Rows from block 4 of the text encoder of a small contrastive audio-text model, named by matrix and row number. Rows with one number belong to one neuron. Each number is 128 + 32 x the weight over its row's rms, rounded and kept within 0 to 255. All counts start at 0. After the name is the row's rms in percent of the matrix's.
After each neuron's rows are labels from the 100 texts, of 14976, where the neuron reaches its highest value: "tokens" is the input token at the peak. Only what is clearly more common there than usual is listed. The data: read English sentences (LibriTTS-R).
# fc1: MLP up (text_encoder.blocks.4.mlp.fc1.weight, 1024x256), inputs 172-255
# fc2: MLP down (text_encoder.blocks.4.mlp.fc2.weight, 256x1024, transposed), outputs 172-255

fc1.582 097 [ 98  92 115 129  95 151 132  87  89 128 185 173 157 127 112 133  86 126 168 133 135 176 167 136 152 139 138 132 120 156 227 130 105 115  96 112  95 116 103 109 157 154 106  93 132 143 115 143 100 171 144 117  89 104 170 101 165 115 139 122 197 115 172 214 103 146 106 113 199 106 172 103  61  96 217 143 125 156  86 132  95 141 169 124]
fc2.582 101 [165 110 206 125 144 148 142 140 149  55 110  67 104 124 142 140 186 122 111  89 123 122  24 134  97 165 142 134 138 138  62 154 152 167 118 156  83 126  70 138 152 121 134 122 151 123 156 119 102 107 148 119 100 144 129 162  97 158 145 167 157 173 163 176 107 109 136 169 164 136 195 154 147 202  97 163 111  91 116 116 122 148 121 119]
tokens: "was"; "as"

fc1.528 099 [113 173 174 101 100 160 136 148 111 133  89 110 110  82 113 183 112 159 126 134 160 119 164 111 144 134  99 128 109 138  96 182 139 139 131  58 144 129 195 206 127 118 180  97  76 136 131 160  25 159 126 135 106 165 145 103  96 113 165 138 101  98 101  79 144 112 128  92 137 106  76 140 100  60 166  92  39  69 114  96 135 146 152 147]
fc2.528 121 [ 89  96 136 129 130 114 122 189  98 104  93 120 103 137 178 145  79 175 147  98 101 122 154 120 191 119  43 128 236  42 143 137  87 125 164  97  95 168 191 108 168 155 141 107 135 145 107 116 139 151 111 127 120 151 148  84 142 169 186 132 100 102 119 144 152  85 140 188 143 149 135 108 140 121  90 103  82 145 130 131 133  52 101 108]
tokens: "to"

fc1.739 100 [ 83 143  99 103 182 140 160 105 169 147 137 117 104 127 153  95  75 121 117  99 154 145 141 115 139 117 118  99 132 145  96 175 126  79 148 148 144 157 164 118 134 188 155  73 135 173 104  80 125 133 124 150 112 178 107 144 112 133 128 100 163 135 143 160 130 178  92  92  85  81 103 148 142 103 123 131 140 151  89 112 119 113 115  92]
fc2.739 078 [157 198  93  94 143 105 126 196 125 141 147 136  93  81  96  78 122 103 125 124 120  91 158 133  57 176  94 132 187 123 146 117 113 124 198  86  98 191 144 173  86 155 113 115  59 146 150 143 139 158 141 122 163 122 113 106 149 192 107 137  85 169 130 128 142 156 115 153  25 146  86  98 174  89 115 148 144 119 155 156 168 191 104 116]
tokens: "not"; "of"

fc1.296 107 [113 147 120 126 128  75 104 119 159 122  66 121 151 136 183 105 101 125 143  92 114 130 120 119 170 122 119 172 143  65 136 187 116 130 108  92 129 119 157 165 135 127 102 127 158 176 150 149 142 112 144 157 104 162 113 115 182 119 128  95  95 125 147  98 153 151 190 153 118 124  85 105 112 119 133  59 144 114  72 116 134 170 117  81]
fc2.296 163 [199 104 160 126 131 110 115 106 161 111 135 164 139  89 141 161 129  70 157  79  80  86 138 158 109 135 127 134 128 114  76 139  75 146 155  95 202 142 161 170  91 100 130 109 154  96  83 140  58 130 135  98 105 162  86 132 150 138 138  76  80 148 111 114 148 187 188  99 134  81 164 121 148 158 174 102 112 151 101 154 104 158 107  81]
tokens: "no"

fc1.327 093 [ 66 153 132 161 128  49 120 143 127 108 170 210 143 122  78 168 123 121 161 131 169 181 126 183 165 113 150  94 146 124 115 131 164 148 149 128 138 125 212 112 134 107 138  90 164 132 124  75 164 104 221  55 134 119  97 119 108 127  56 145 153 109 114 138 109 123 116  79  73 137  75 145 124 157 113 121 134 114 143 105  91 158 110 114]
fc2.327 081 [ 91 164 120 154 134 110 143 111 177 157 123 159  97  98 120  97 149 130  92 174  75  97 103 105 118  78 124 153 172 179  83 111 147 131  37 146 128 159 126 139  89 130  88 117 164 124  62 159  98 106 105 141 139 142 186 136  66 112  89 122 126 178 194  85  68 126 143 119 100  63 157 152 129 119 100  95 122 120 132 109 173 109 112 119]
tokens: "she"

fc1.500 094 [171 157  96 115 129 159 149 120 150 116 124 144 201 184 168 127 124 144  74 129 169 134 100 119 131 162 122 158 153 142 141 132 116 192 123 122  96 212 112 148  14 129 146 171 142  82 167 153  97 142 149 117  58 131  73 189 108 126 178 172 141 134 110  53 129 166 103 158 150  86 142 129 161 137 123 150 112  98 156 110 109 135 144 103]
fc2.500 098 [121  65 104 134 100 103 150 203  54 142 105  82 167 115 120  93 121 142 167  91 139 128 112 107 175 126 178 137 156 186 161  86  74 112 114 131 140 102 110  99 112  94 132  92 127  65 114 107 112 146  91 115 146 162 140 161  94 103  97 179  75 129 121 130 172 126  81 115 133 101 186  89  74 174 130 126 117 140 115 107 101 102 149 148]
tokens: "and"; "in"

fc1.318 098 [145 183 134 151 124 163  96 125 156 152 194 100 119  92 124 140 172 155 121 124 156 109 124 114 133  80  81 226  89 130 136 119 162 123 108 129 128  99  78 106 164 170  99 102  54 183 115 135 130 125 108 173  85 145 129 105 163  86 130  98 157 207 131 122  92 115 153 115 130  77 120  87 159 149 129 137 143 169 150  87 174 137 146 117]
fc2.318 099 [130 113 120 134 150  79 158 133 130  71  87 116 162 112 145 118 125  93  61 125 138 147 146 135 170 121  67 206 147  86 134  72 144 168 169 146 128 184  90 107 106  87 150 142 154 133 217 156 144 164 171 180 108  69  85 128 137 154 100 112 179 134  93 157 129 125 143  67 126  20 160  84 129 112  84 140 121 129 114  95 105 199 111 163]
tokens: "he"

fc1.198 109 [ 83 116 124 164  82 172  32 126 156 145 138 172 145  67 135 136 131 181 199  84 132 156 155 107 158 185 114 110 118 148  64 180 196 152 107 158  98  73 149 186 151 136 144 115 178 120 120 123  78 133 171 105 158 124 144  89 111 192 123 128 135 113 178 187  33 134  52  98 120  93 153 120 144 132 128  88 109 138 112 121  85 111  93 153]
fc2.198 091 [146 102 116 117 100 111 135 106 124  76 102 126 137 113 128 166  92 150 143 151 140 110 240 116  39 155 118 177 107 128 145  54 137 135 153 133 119 131 131 126 135  78 180 114 145 199 184 181  93 111 157 141 105 110 142 180 170  89 177  68 130  85 128 114 109 111 156  94  94 154 101  88 157 142 129  81 126  82 128 109 132 180 128 142]
tokens: "i"

fc1.385 104 [151  78  94 102 143 105 102 124 179 112 108 117 198 145 121 176 104 137 164  75 160 190 145  58 143 138  92 145 124 118  91 139 113 177 114 152  54 148 166 148 138  89 127 103 101 192  89 162  73 120 132 157  85 182 119 198 148 172 142 106 144 102 163 149 186 101  94 121 141 126 106 117 105  62 163  79 138  89  80 153 151 125 176 110]
fc2.385 118 [173 128 134 159  96 145 142 157 130 102 138 186 130 147 139 145 132 158 123  79 134 103 146 118 154 149 141 153  98  66 112 138 128 141 132  98 151 136  90  91  93 132 116 150 151  66  90 103 170 156 167 102 186 137 113 101  92 107 161 135  67 166 123 122 156 155 145 128 100 130 152 132 151 145 123  59 142 175 166 103 120 118 104  97]
tokens: "<end>"

fc1.475 101 [126 170 132  58 136 120 111  64 155 101 159 129 108 119 146  83 122 178 138 102  96 156 157 110  97 130  84 179 142  44 136 150 134 141 126 100 103 154 133 180 139 176  58 109 142 140  83 148 116 122 134 123 131 145 159 165 141 121 139 160 110 172 120 161  95 154 147 141 137 123 147  97 133 112 147 130 131 125 130 174 164  96  77  57]
fc2.475 112 [143 134 118  76 153 206 172 146 136 109 104 163 167 117 129 109 111 134 136 136  94  53 133 113 115 156  85 158 114 147 115 102  86 142 148 142 160  97 170 140  81  98 160 145 140 140 175 119 119 116 138 105  78 143  94 131  52 176 104 126 152 151 125 119 132 122 135 140 117 134 131 123 135 151 160 107  26 140 133 142 179 139 182 139]
tokens: "<end>"

fc1.562 105 [130 118 130 218 174 139 125 146 135 126 126 147 133 130 139 147 136 137 150 155 138 149 101 150 143  54  87 139 104 145  99 127 141 191 147  45 157 150 116 148 132 132 153 147 148 130 162 143  84 145 144 128 121  88 187 179 112 145 135 155  94 134 143 186  54 175  70 113  75 116  74 108 149  84 150 152 112  83 143 192 138 113 138  74]
fc2.562 093 [134 143 165 116  58 187 145 141 165 123 125 127 114 173  81 113 150 150 154 171  97  87 133 102  97 107 130 174  98 123 157 185 127 107  93 148 139 163  89 149 105 161 114 154  96 109 162 114 138 131 155 150 119 190 153 141 132 140 169 145 125 131 105 174 116  75 223 120 115 165 108 124 185 164 101  66 156 151 129 133 133 146 121 154]
tokens: "to"; "i"

fc1.320 101 [131 101 132 139 130 181 123 135 103 164 202 158 130 157 174 129 114 200 141 174  97 138 127 113 134 100  89 166 170 152 118 109 196 103 130 119 159 150 116 109 109 138 104 169 138 118 118  68  85  84 132 153  84 176 129  62 143 151 142  84 114 152 145 167 143 116 166 161  83 179 132 151 161  95 173  98  99 168 107 135 129 106 184  74]
fc2.320 068 [193 130 160 102 105 103 148  64 205 119 132 212 116 127 116 163 152  66 130 116 141 112 151 181  99 120 115 206 138 135 131 163 128 164 124 109 132 187  58 108 128 142  58 138  54 124 163 117 135 131  81 112 127 151  97  75 125 127 151 156  85 147  95 138 132 127 129 160 114 128  54 132 172  83 143 129  93  93 154 153  66 133 106 120]
tokens: "his"; "you"

fc1.46 103 [112 138 136  96 159 154 126 110 154 125 161 156 122 100 114 121 121 127 158 145  96 103 105 121 105 180 104  80 118 137 118 171 132 117 162 146 102  85 115  59 148 127 171 147 123 142  98 117 138 135 234 172 133  91 133 171 145 108 119 188 108 142 148  87  93 100 150  92 188 115 148 154 135  96 102 135 105 144  89 123 146  97  96 187]
fc2.46 111 [156 174 125 153 137  95 146 166 154 170 134 121  93  90 138 141  86 108 116 138 129 146 122 161 145  98  61 126 240 141 207 212  64 185 162  86 175 133  98 107 144 165  74 171 120 180  81 119 129 126 159 162 133  95  99  76 118 101 128 103  80  80 157 165 145 155 145 168 150  93 137 111 173 104  90 106 133 156  91 104 187  91 132 164]
tokens: "said"

fc1.424 094 [129  91 133 115 113 137 114  57 165 117 120 182 165 168 169  82 135 105 128 130 128 112 114 125 113 130 146 146 143  76 167  68  97 159 151 133  87 105 151  98 145 179 127  93 178 153 160 214 112 132 149  83  85 161  84 114 119  72 109  97  86 128  85 141 154 112 102 101 135  76  86  75 118  94 157 130 149 137 175 161 129  86 149 107]
fc2.424 117 [108  87 119 148 176 140  93 143 137 172  77 114 134  68 151 166 115 135  70  61 124 161 128  88 141 149 117 170  68  87 141 122 150 126 161 115 156 101 166 104 123 129 123 133  81 121 142 140  90 110 146 119 148 126  96 124  81 133 133  65 149 146 126 196 154 125 188 140 108  77 137 116 181 140 118 165  88 116 134 134  77 137 117 147]
tokens: "i"

fc1.256 098 [135  99 157 136 104 146  86  99 124 105 146 122 119 126 127 138 157  94 190 211 128 104  95 135 150 162 138 166 150  87 101  80 125 124 156 160 120 124 120 152 130 147 146 163 159 172 154  85 121  99 173 104 114 149 142 125 106  97 117 123 107  86  97 161  99 147 142  94  88 169 114  94 116  81 132 111 163 134 122 139 125  97 166 176]
fc2.256 182 [157 108 108 132 141 140 168 123 156 127 149  78 133 130 136 118 159 105  54 157  64  82  89 160 147 135 120 110  92 114  68  73  85 172 141 169  66 162 101 124 123 136 145 114  88 161 156 188 181 186 137 102 103 123  41 131  82 129 100 147 130 147 123 123 170 132 104 111 152 124 169 113 129 161 131 135 126 118 155  79 139 147 174  93]
tokens: "<end>"; "are"

fc1.379 110 [ 96 135  81 118 146 146  87 110 114 152  31 130 160 125 137  99 133 169 149 136 180 163 209 122 156 142 142 144 120 132 124  50 122  97  69 123 118 131 177 183 142 105 128  63 172  98 103 131 153 109 108 190 128 119 151 196 161  96 153 112 117 148  85 194 125 136  59 132 103  82 143  99  94 161 135 188 145 133 173 189 164  72 132 138]
fc2.379 090 [ 97 174 138 138 142 135 163 147 126  75 108 147 121 116 117  80 125 140 189  87 102  92 105 139 163 135 113 133  49 113 105 154 131 134 136 123 131 161 154 115 136 170 158 145 149  97 136 170 101 139 105 151 119 124 136 149  91 100 170 107  67  70 124  59 107 118  81  91 189 113  62  56 167 128 141 143 159 164  98 188 119 122 150 176]
tokens: "to"; "the"

fc1.265 104 [148 123 164  99  97 122  56 122 199 126 166 154 128  88 104 137  92 137 110 139 145 128 156  92 145 118 127  55 159 138 143 175 117 173 164  88 118 123 112 126  94 160 184  71 142 187 128 103 121 126 143 136  77 134 171 147 139 135 162 121 162 145 109 121  92 104 178 121 115  89 156  75 136  94 119 108 185 148 144 152 114 100 128 124]
fc2.265 098 [117 131 153 161 131 120 166 188 137 175  86  88 163 147 170  76 172  92  68 117 112 145  90 153  78  87 106 158 147  68 109 109  70  47  97 108 125 138  94 139 121 106 110 129 105  75 128 154 145 122 166 103 154 145 100 129 142 153 141 118 137 124 145 155 122 109 151 146 175 144 133 131 157 157 163 108 103 124 134 121 161 124  85  66]
tokens: "his"; "was"

fc1.114 099 [ 76 113 155 111 132 140  93 101 115 140 178 139 102 138 162 126 132 145 112 103 215 159  69 116 159  87 101 101 212 103 107 126 160  44 139  99 158  97 115 103 110 114 133 133 120 163 124 136  85 117 129 195 104  86 116  98 165 207 212 119 149 132 183 118 143 114 151  91 151  94  67 160 120 118 118 181 153 143 102 182 128 114 120 118]
fc2.114 079 [136 175 118 111 104 158 152  96 153 131 115 154 108 135  66 112 104 130 139  99 137 122 145 117 158 113 107 158 115 148 145 165 171 194  78 162 100 130 100 138 193 141 133  94 187 161 120 105  99  77 163 150 156  78 171 143 151 162 214  70 125  98 148  62 129 115  46 147 147 137 131 124 161 132 116 129 157 193 104  64 161 105 118 127]
tokens: "said"

fc1.561 104 [ 99 146 151 169 128 166 152  91 145 162 118 160 101 132 166 183  71 100 171 162  89  62 164 136 148 123  97 192 108  60 188 166 142 159 121 119 106 110  92  99  88 150 147 139 125 150 139 208  82 136 113  95 115 151 170  99  94 132  66 111 186 162  99 105 117 140 165 128 143  68  86 154 103 164 127 153 171 120 122 120 151 123  59 169]
fc2.561 105 [158 108 167 181 131  72 147  68 108 139 169 119  91 107 103 159 167 144  95 166 166 205  87 108 137  59 142 124  73 202  68  64 160  90 144 137  69 116 140 162 158 137 108  51  96 113  76 162 124 127 139 153 125  53 142 107 175 112 115 161 107 133  77 143  92  71 176  59 175 187 144 145  85 119 150 107  84  79 140 143 141  79 157  73]
tokens: "he"

fc1.126 107 [ 91  83 123  89 131 152  87 158 139 151 116 146 141 131  76 130 125 107 126 132  90 190 169 100 180  73  95 130 118 149 122 132 130 148  97 127 103  90 124 103  53 175 156 156 157 110  81 141 116 110 113 136 168 169 181 147  91 182 101 121  98 172 108 218 163 147 138 120 102  73 169  85  79 153 148  85 123 119 131 130 105 110 164 187]
fc2.126 092 [138 117 109 112 161 154 157 127 114 134 153 115 141 130 122 124  74 146 113 113 141 116 160 116  92 105  91 142 178 100 143  80  96  88 103 123 138  87 110  95 167 104 111 166 135 189 136 203  79  64 126 134 101 140 127 124 181 180 177 131 133 149 163 113 157 100  95 193 104 150  43 118 155 178  90  99 114 135 116 124 118  83 124 147]
tokens: "i"

fc1.745 100 [106 119 146 109 124  82 141  91 129  89 123 151  33 152 152 101  87  75 139 178 124  89 126 176 100 149 104 111 137 114 124 143 165 162 151  92 105 163 119 199  90 110 119  91 168 152  83 109 113  91 135 117 125 107 135  72 193 154 173 139  93 115 137 163 141 106 172 117 118 164 157 135 102  47 160 121 105 151 155 124 142 144 137 147]
fc2.745 110 [146  62 131 138 133 129  75  83 105 206 117  98  94 102  60  82 106 129 159  67 192 128 140 114  97  91 201  81  96 116  88  92  95 154 131 121 108 111 113 136 117 173 125 120 160  87 146 142 125 132 174 123 111 107 133 130 139  96  81  94  93 143  79 182 102 114 119  80  66 123 159 150 134 168 127 132 140  94  93 200 122 180  57 117]
tokens: "to"; "as"; "his"

fc1.273 101 [158  87  93 118 157 184 116 161 148 125 127 150 142 138 151  94  93 113 122 125 161 171 163 174  89 106 143 126  96 157 111 148 117 144  74 109 104 163  50 132 136 137 144 153 150  55 126 147 145 108  86 129 117  97 166 140 113 133 167 118 185 132 119 150  77 148 136  63 122 155 108 202 141 118 159 123 103 119 144 180 140 111 135 139]
fc2.273 100 [190 166 172 123  97 143 104 119 148 137 192  94 159 164  84  88 159 174 181 167  76 127 130 135  70 103 129 169 137 163  74 175 172  96 134 116 156 142 110 109 168  60 150 145  66 111 217 143 115 117 103 145  65 185 137 158 134  95 167 126 133  79 143 128  84 135  78 140 108 180 105 162 144 152 141  50 123 150 165 118 118 166 155 123]
tokens: "i"; "not"

fc1.101 095 [ 86 140 101 183 125 155  94  34 141 138  98  99 136 190 111 162 117  83 128  72 147 158 134 141  94 152 149 126 161 128 153 117  50 114 126 159  80 110 142 123  90 141 102 126 170 139  98 108 125 145 114  48 105 149 125 103 146 101 153 156 128 123 115 144 160 136 121  97 173 140 155 123 193 134 123 121 114 105 157 104 169  72 132 143]
fc2.101 100 [123 116 145 201 170 103  64 148 103  85 135  79 132 111 154 140 131 167 144 140  95 134 140 130  89 117 129 119 133 158 126  65 160 139 159 122  59 148 156 109 130 181 141  81  90 132 132 165 126 125 143 189 201  64 107 128 108 113 138 159 143 122 135 149  81 114 135 148 127 166 147 162 111 187 168 108 142 137 136 150 129 129 187  90]
tokens: "he"; "his"

fc1.626 100 [127  85 120 172 110 142 102 189 122  86 185 131 174 168 153 169 122 137  47 134  88 100 141 153 154 117 158 157 129 184 142  88 146 145 131 105 128 180 168 127 135 129 135 126 116 136 179 123 134 182 100 124  66 115 154 199 126 143 164 113 113 130 100 111 109  74 149 184 124 172 105 123 146 139 124 134 111 132 138 140 179 149 194  50]
fc2.626 111 [123 160 130 115 157 112 151 118 147 129 183  83 129 127 111 157 166 124 125 150 124 106 105 117 138 166 174 141 140 160 100 154 129 139 103 133 102 100 119 133 123 114  64 139  89 123  64 145 116 102 126  74 172 154  74 100 119 165 113 158 128 134 191 103 185 173  76 198 101 178 127 135 191  87 178 138 145  76 123 137 129 129 145 116]
tokens: "was"

fc1.274 103 [120  90 132  99 128  86 130 135  80 136 157 130 183 106 128 187 147 149 138 154 138 152  74  76 134 187 201 159 150 146 166 145 138 205 100 103 170  66  81 146 148  85 101 197 160 144  53 125 128 164 132 159  89  53 150  99 139 143 161 130  96 149 155 129  84  97  97 143  54 144 124 158 174  84  32 109 189 149 184 175 169 102 130 136]
fc2.274 109 [134  99 134 130 161 176 144 176 105 146 102 115 160 154  90 112  93 149 172  82 145 107  92  87 155 140 160 102 104 133 100 198  99 107 117 112 116  43 156  53 119  92 123 152 142  48 147  92 116 156  65 141 115 133 116 157 120 144 128 151 151 144 182 170 166 108 132 131 102 150 170 189 172 110 167 100 151 126 120 134 105 155  84 134]
tokens: "his"

fc1.383 094 [ 58 125 125 143  83  94 173 133 148 117 106 168 138 147 124 145 114 158 101 104 144 121 131 128 133  83 153  37  68 106 168 102 135 147  87 107 115 137 144 100 185 162 140 121 167 130 155 164  96 115 123 136 163  97 127  84 161 141 156 119 159 167 115 154 106  98  82 131 135  82 104 131 136 197 167 129 116 143 148 129  96  74 180 102]
fc2.383 105 [145 127 142 120  91  79 180 148 101 132 170 131 109 121 143 131 133 177 104 117  73 125 113 156  73 106 127 113 115 149 129 155  95 123 162 141  69  89 157  92 118 125 126 109 143 100 143 124  96  78 185  93 153  92 113 127 117 103 182 154 148  99  58 142 118 130  98 140 136 176 156 154 136 150 174 187 133  79  88 110 149 130 116 166]
tokens: "he"

fc1.194 099 [171 132 167 149 152 124 129 131 174 121 149 120 116 116 131 139 124 212 170 130 167  92  56 136 157 106 127 205 181 108 116  99 166 164 162 105 167 128 168 103 153 101 107 110 151 166 160 150 124 111 124  81 110  44 113  80 133 126 118 109 150 126 146  82 159 149 176 124 121 133 109 173 106 101 109 127 140 106 109 150 134 176  91 137]
fc2.194 085 [145 131 133 141 162 142  82 138  88  87 153 186 128 121  81 135  91 186  83 115 132 162 163 117 117 173 139 160  90 149 105 133 139 146 155 112 109 142 119  99 129 165 176  90 104 119 194 147 101 126 113 121 146 128 149 120 120 143 137 122  93 163 114 120 108 147  52 155 108  93  81 157 147  64  99 113 171 122 219 173 157 122 153 180]
tokens: "said"

fc1.476 100 [128 113 116 157  86 121 124 156 200  87 116 122 101 175 139 111 158 133 120 122 206 138 105  81  97 145 169 128 126 135 118 176 127 144 166 115  96 133 101  99 117 179 128 148  77 198  76 103 180  97  96 131  77 124 161 114 141 131 153 123 121 141 153 121 116 104 145 131 101 125 161 155  87  71 115 107 114 130  86 101 116 141  94 158]
fc2.476 090 [100 116 123 150  85 110 130 110 147 128 160 138 137 131  74  99  76  61  92 110 145  91 132 116 153 115 133 145 127 167  90 132  79 120 177 131  78 119  96 194 118 171 143 102  95  99  95 147  98 144 181  65 126 156 165 161  90 114 101 132 191 128 146 240 154 158 143 144 140 125 124 110 119 109 165 133 119  83 148  65 120 138  84 119]
tokens: "this"

fc1.736 108 [ 97 118 135  90 138  91  94 181 160 175 162 164 159 131 124  68 135 149 140 108 103 146 223 125 136 151  94  82 150 128 138 184 129 102 112 127 102 128 131  86 174 166 154 132 143 113 126  66 163 149 153 167 104 120 104 181 159 152 106 179 157 139  58 141  93 123  80 124  87 122 165 115 189 113 193  90 111 149 136 118 109 113 159 147]
fc2.736 087 [ 66 180  97 139 174 137 122 117 117 109 166 103  64 141 111 124 153 117 169 138 129  93 105 133 106 121 109 153  91 115 102 151  97  85 107  76 115 150  72 162 138 115 135 165 156 102  86 133 158 107 162 101 155 150 108  85 145 165 126 122 103 159 169  80 185 137 132 136  94 150 197 121 112 122 119 130 145  94 150 121 110 123  68  58]
tokens: "was"

fc1.656 103 [ 96 150  97 108 155 161  88 156 136 202 176 135 151 147 100 155 137 135 184 175  93  93  87 102 146 183 114  90 120  99 128 117 126 182  99 113  84 114 106 156 154 151 149 174 104  73 121 104  97  69 170 122  96 101 116 128 140 140 117 150 125 112 146 122 172 158 213  84 131 177 123 115 155 155 163  62  77 120  84 112 210 137 115 147]
fc2.656 085 [156 147  80 100 124 148 142 143  50 128 165 191 136 147 172 126 101 142 128 104 183 112 150 197  95  48 139 108 104 132 173  86 101 128 154 165 146 107 101 143 193 155 170 173 118 115  56 100 170 156 131 145  63 147 156 109 143  94  96 150 110 122 119 160 108 113 138 115  61 154  80 134 186 157  85 154 127 167 133  98 169 142 231 149]
tokens: "said"

fc1.100 103 [ 89 139 151 136 128  91 132 140  80  93 221 105  96 129 109 175 175 131 144 126 141 130 119 109 160 125  99 152 153 130 129 170 141  78 160 135 131  93  70 148 100 167 113 104 102  75 149  98 170 118 148 168 104 137  65 122 140 114 102 172 137 132 137 106 146 100 157 120 100 148 136 127 115 218  72 197 114 101  76 149 118 189 183 124]
fc2.100 136 [161 152 135 119 109 154 142 140  76 129  97 140 146  68 160 124  87  90 152 178 146 153 154 144 112  93 121  99 102 131 105 112 101 197 160 174 143 144 165  83 129  72 120 163 103 149 142 161  73  90  83 158  88 146 128 128 179  83 136  81 146 111  81 143 128 112  92 120 120 146 172 112 124 166  67 179 124  38 115  66 152 120 157 170]
tokens: "said"

fc1.442 104 [100 116  71 113 140 151 136 107 143 104 160 126 135 132 128  94 175 207 121 128 170 140  84 108 131 118  61 104 132 161  93  44 148 167 138  93 108  85 128 157 132  78 151  64 131 134 127  87 125 172 174 110 146 114 154 187 135 120 167 162  95 176 130 112 141 102 114 112 118 139  69  77 186 107 123 108 149 156  78 119 146 158 110 160]
fc2.442 102 [120 122 111 177 147 138  92 142 146 127 159  98 109  84 180 123  75 211 113 116 159  50 122 175 132 125 130 117 163 139 164  57  71 107 137 171 147 134 220  80 105 164 168 120 146 119  94 113 175 146 114 153 104 111 160  94  93 146 129 135  97 119 165  79  97 128 154 156  78 160 127 118 116  86  89 109 113 135  86 135 179  86  97 143]
tokens: "his"

fc1.182 104 [ 88  95 192 109 115 134  88 121 168 124 178 156 160  86 125 113 114 178 177  84 125 172 166 106 103 145 167 157 159 138 138 114 166 149 148 127 174 145 115 116 191 124 124 189 167 117 119 167 144 103  91 143  81  98 165 141 116 158 168 158 151  91 127 111  44  81 196 183  75 129 186 147 131 115  81 114  87 159 175 157 114  87 127 112]
fc2.182 130 [ 85 122  82 108 135 155 123 137 148 153 137 101  82 150  97 164 101  72  93 144 142  98 125 157 147 123 107 156 103 139 168 138 104 106 118  99 160 165 102  97 120 102 106 172 154  83 127 119 151 154 143 149 167 138  90 116  95 107 141 114 132 122 160  34 164 200 135 110 175 164 119 160 133 132 145  91  94 119  85 147 143 158 133 117]
tokens: "he"; "his"

fc1.759 100 [135  66 141 188 167 122 104 111 155  92  96 145  95 137 168  70 111 115 172 120 170 123 149  92 127 111 112  99 169  84 124 131 108 171 135 135 104 157 117  95 192 164 100 185 103 202  89 176 172  89 138 151 162 129 171 118 156 140 168  93 147 130 190 157 111 112 114 137 108 157 140 114 123  63  95 181  81 119 166 178 142 131 125 149]
fc2.759 098 [146 118 157 161 154  81 131 147 122  99 159 145 112 104  96 146 125 108 124 116 112  97 143 115 105 160 127 115 126 194 144 126 124  98  96 107 164 192  83  91  92 155 162  97 115  62 116 147 182 107  73 170 152 109 137 192  79 182 112 120 117 129 127 154 123  65 164 187 121 129  70  84 115  78 113 138 120 148  80 186 170 103 121 146]
tokens: "this"

fc1.431 096 [116  65 166  88 112 191  63 117 128  72 156 131 153 191 214 121  93 166 113  98  94 154 140 158 156 109 111 194  74  29 106 191 107 115 135 146 101 105 125 104 115 166  89 129 152  83 132 128 117 198 144 129 109 104 138 149 121 132 160  62 151 125 149 104  69 166 124 149  80  75  87 145 108  91  83 144 115 127 105 143 110  98 146 167]
fc2.431 089 [137 171 132 118 133 119  98 110 153 107 133 187 196 101  44 111 107 106 139  67 105 127  93  65 125 204 156 118 119  83 123 133  91 111 109  72 107 130 201 149 151 141 128  93 130 112 126  63 152 136  80 118 146 162 147 138 106 158 164  62 153 119 168 131 125 146 137 163 134 148  94 140 140  95 124  84 139 166  90 164  89 160 136 155]
tokens: "<end>"; "i"

fc1.54 104 [174 159  84  72 100 101 148 130 106 130 202 131 109  91 131 166 123 127 124 197 200 135  55 165 143 146 132 168 150 142 132 141  74 108 133  78  60 107 127 144 108 141 118 158 172 204 115 113 110  86 110 119 158 140 118 159 149 151 179  50 131 134 153  67  86 162  85 172 141 116 131 161 137  76 166 115 126 160 112  95  89 113  97  78]
fc2.54 098 [144 114 168 116 137 120 153 146  96  74 124 134 110  83  38 169 134 102 145  64 101 121 125 134 108 221 220 119 150 154 152 140 151 133 130 184 138 113 121 134 171 121 123 115 145 161 131 140 132 125  99 151 129 131 153 168 104 127 129 165 133 126 112  69 132 148  85 180 188  51  97 111 112 124 131 174 108 143 130 107 153 164  83 138]
tokens: "she"

fc1.407 099 [132  75 175 130  97 106 114  72 164  66 219 169 103 132 195 163  74 148 137 121 105 151 154 143 174 191 183 116 120 114  63 121 121 139 130 132 221 166 160 171  92 102 111  92 166 175 122 124 129 124 141  89 124 119 213  82 118 135 122 125  92  85 135 112 135  98 152 154 100 132 136 130 182  87 124 109 153 161 132 123 108 108  76 164]
fc2.407 095 [163 139 129 177 134 141 108 101 184 172  95 105 132 136  86 143 171 136 118 196 133  97 136 117 153 126 102 105 121 132 184 113 126 170 154 121 109 180  73 171 165 142  56 124  37 154 173  72 102 128 128 141 104 157 167  81 115 110 177 121 188 159  74 168 185  86 100 133 123 191 121 179 162 130 134 132  75 163 121 139 113 154 123 153]
tokens: "<end>"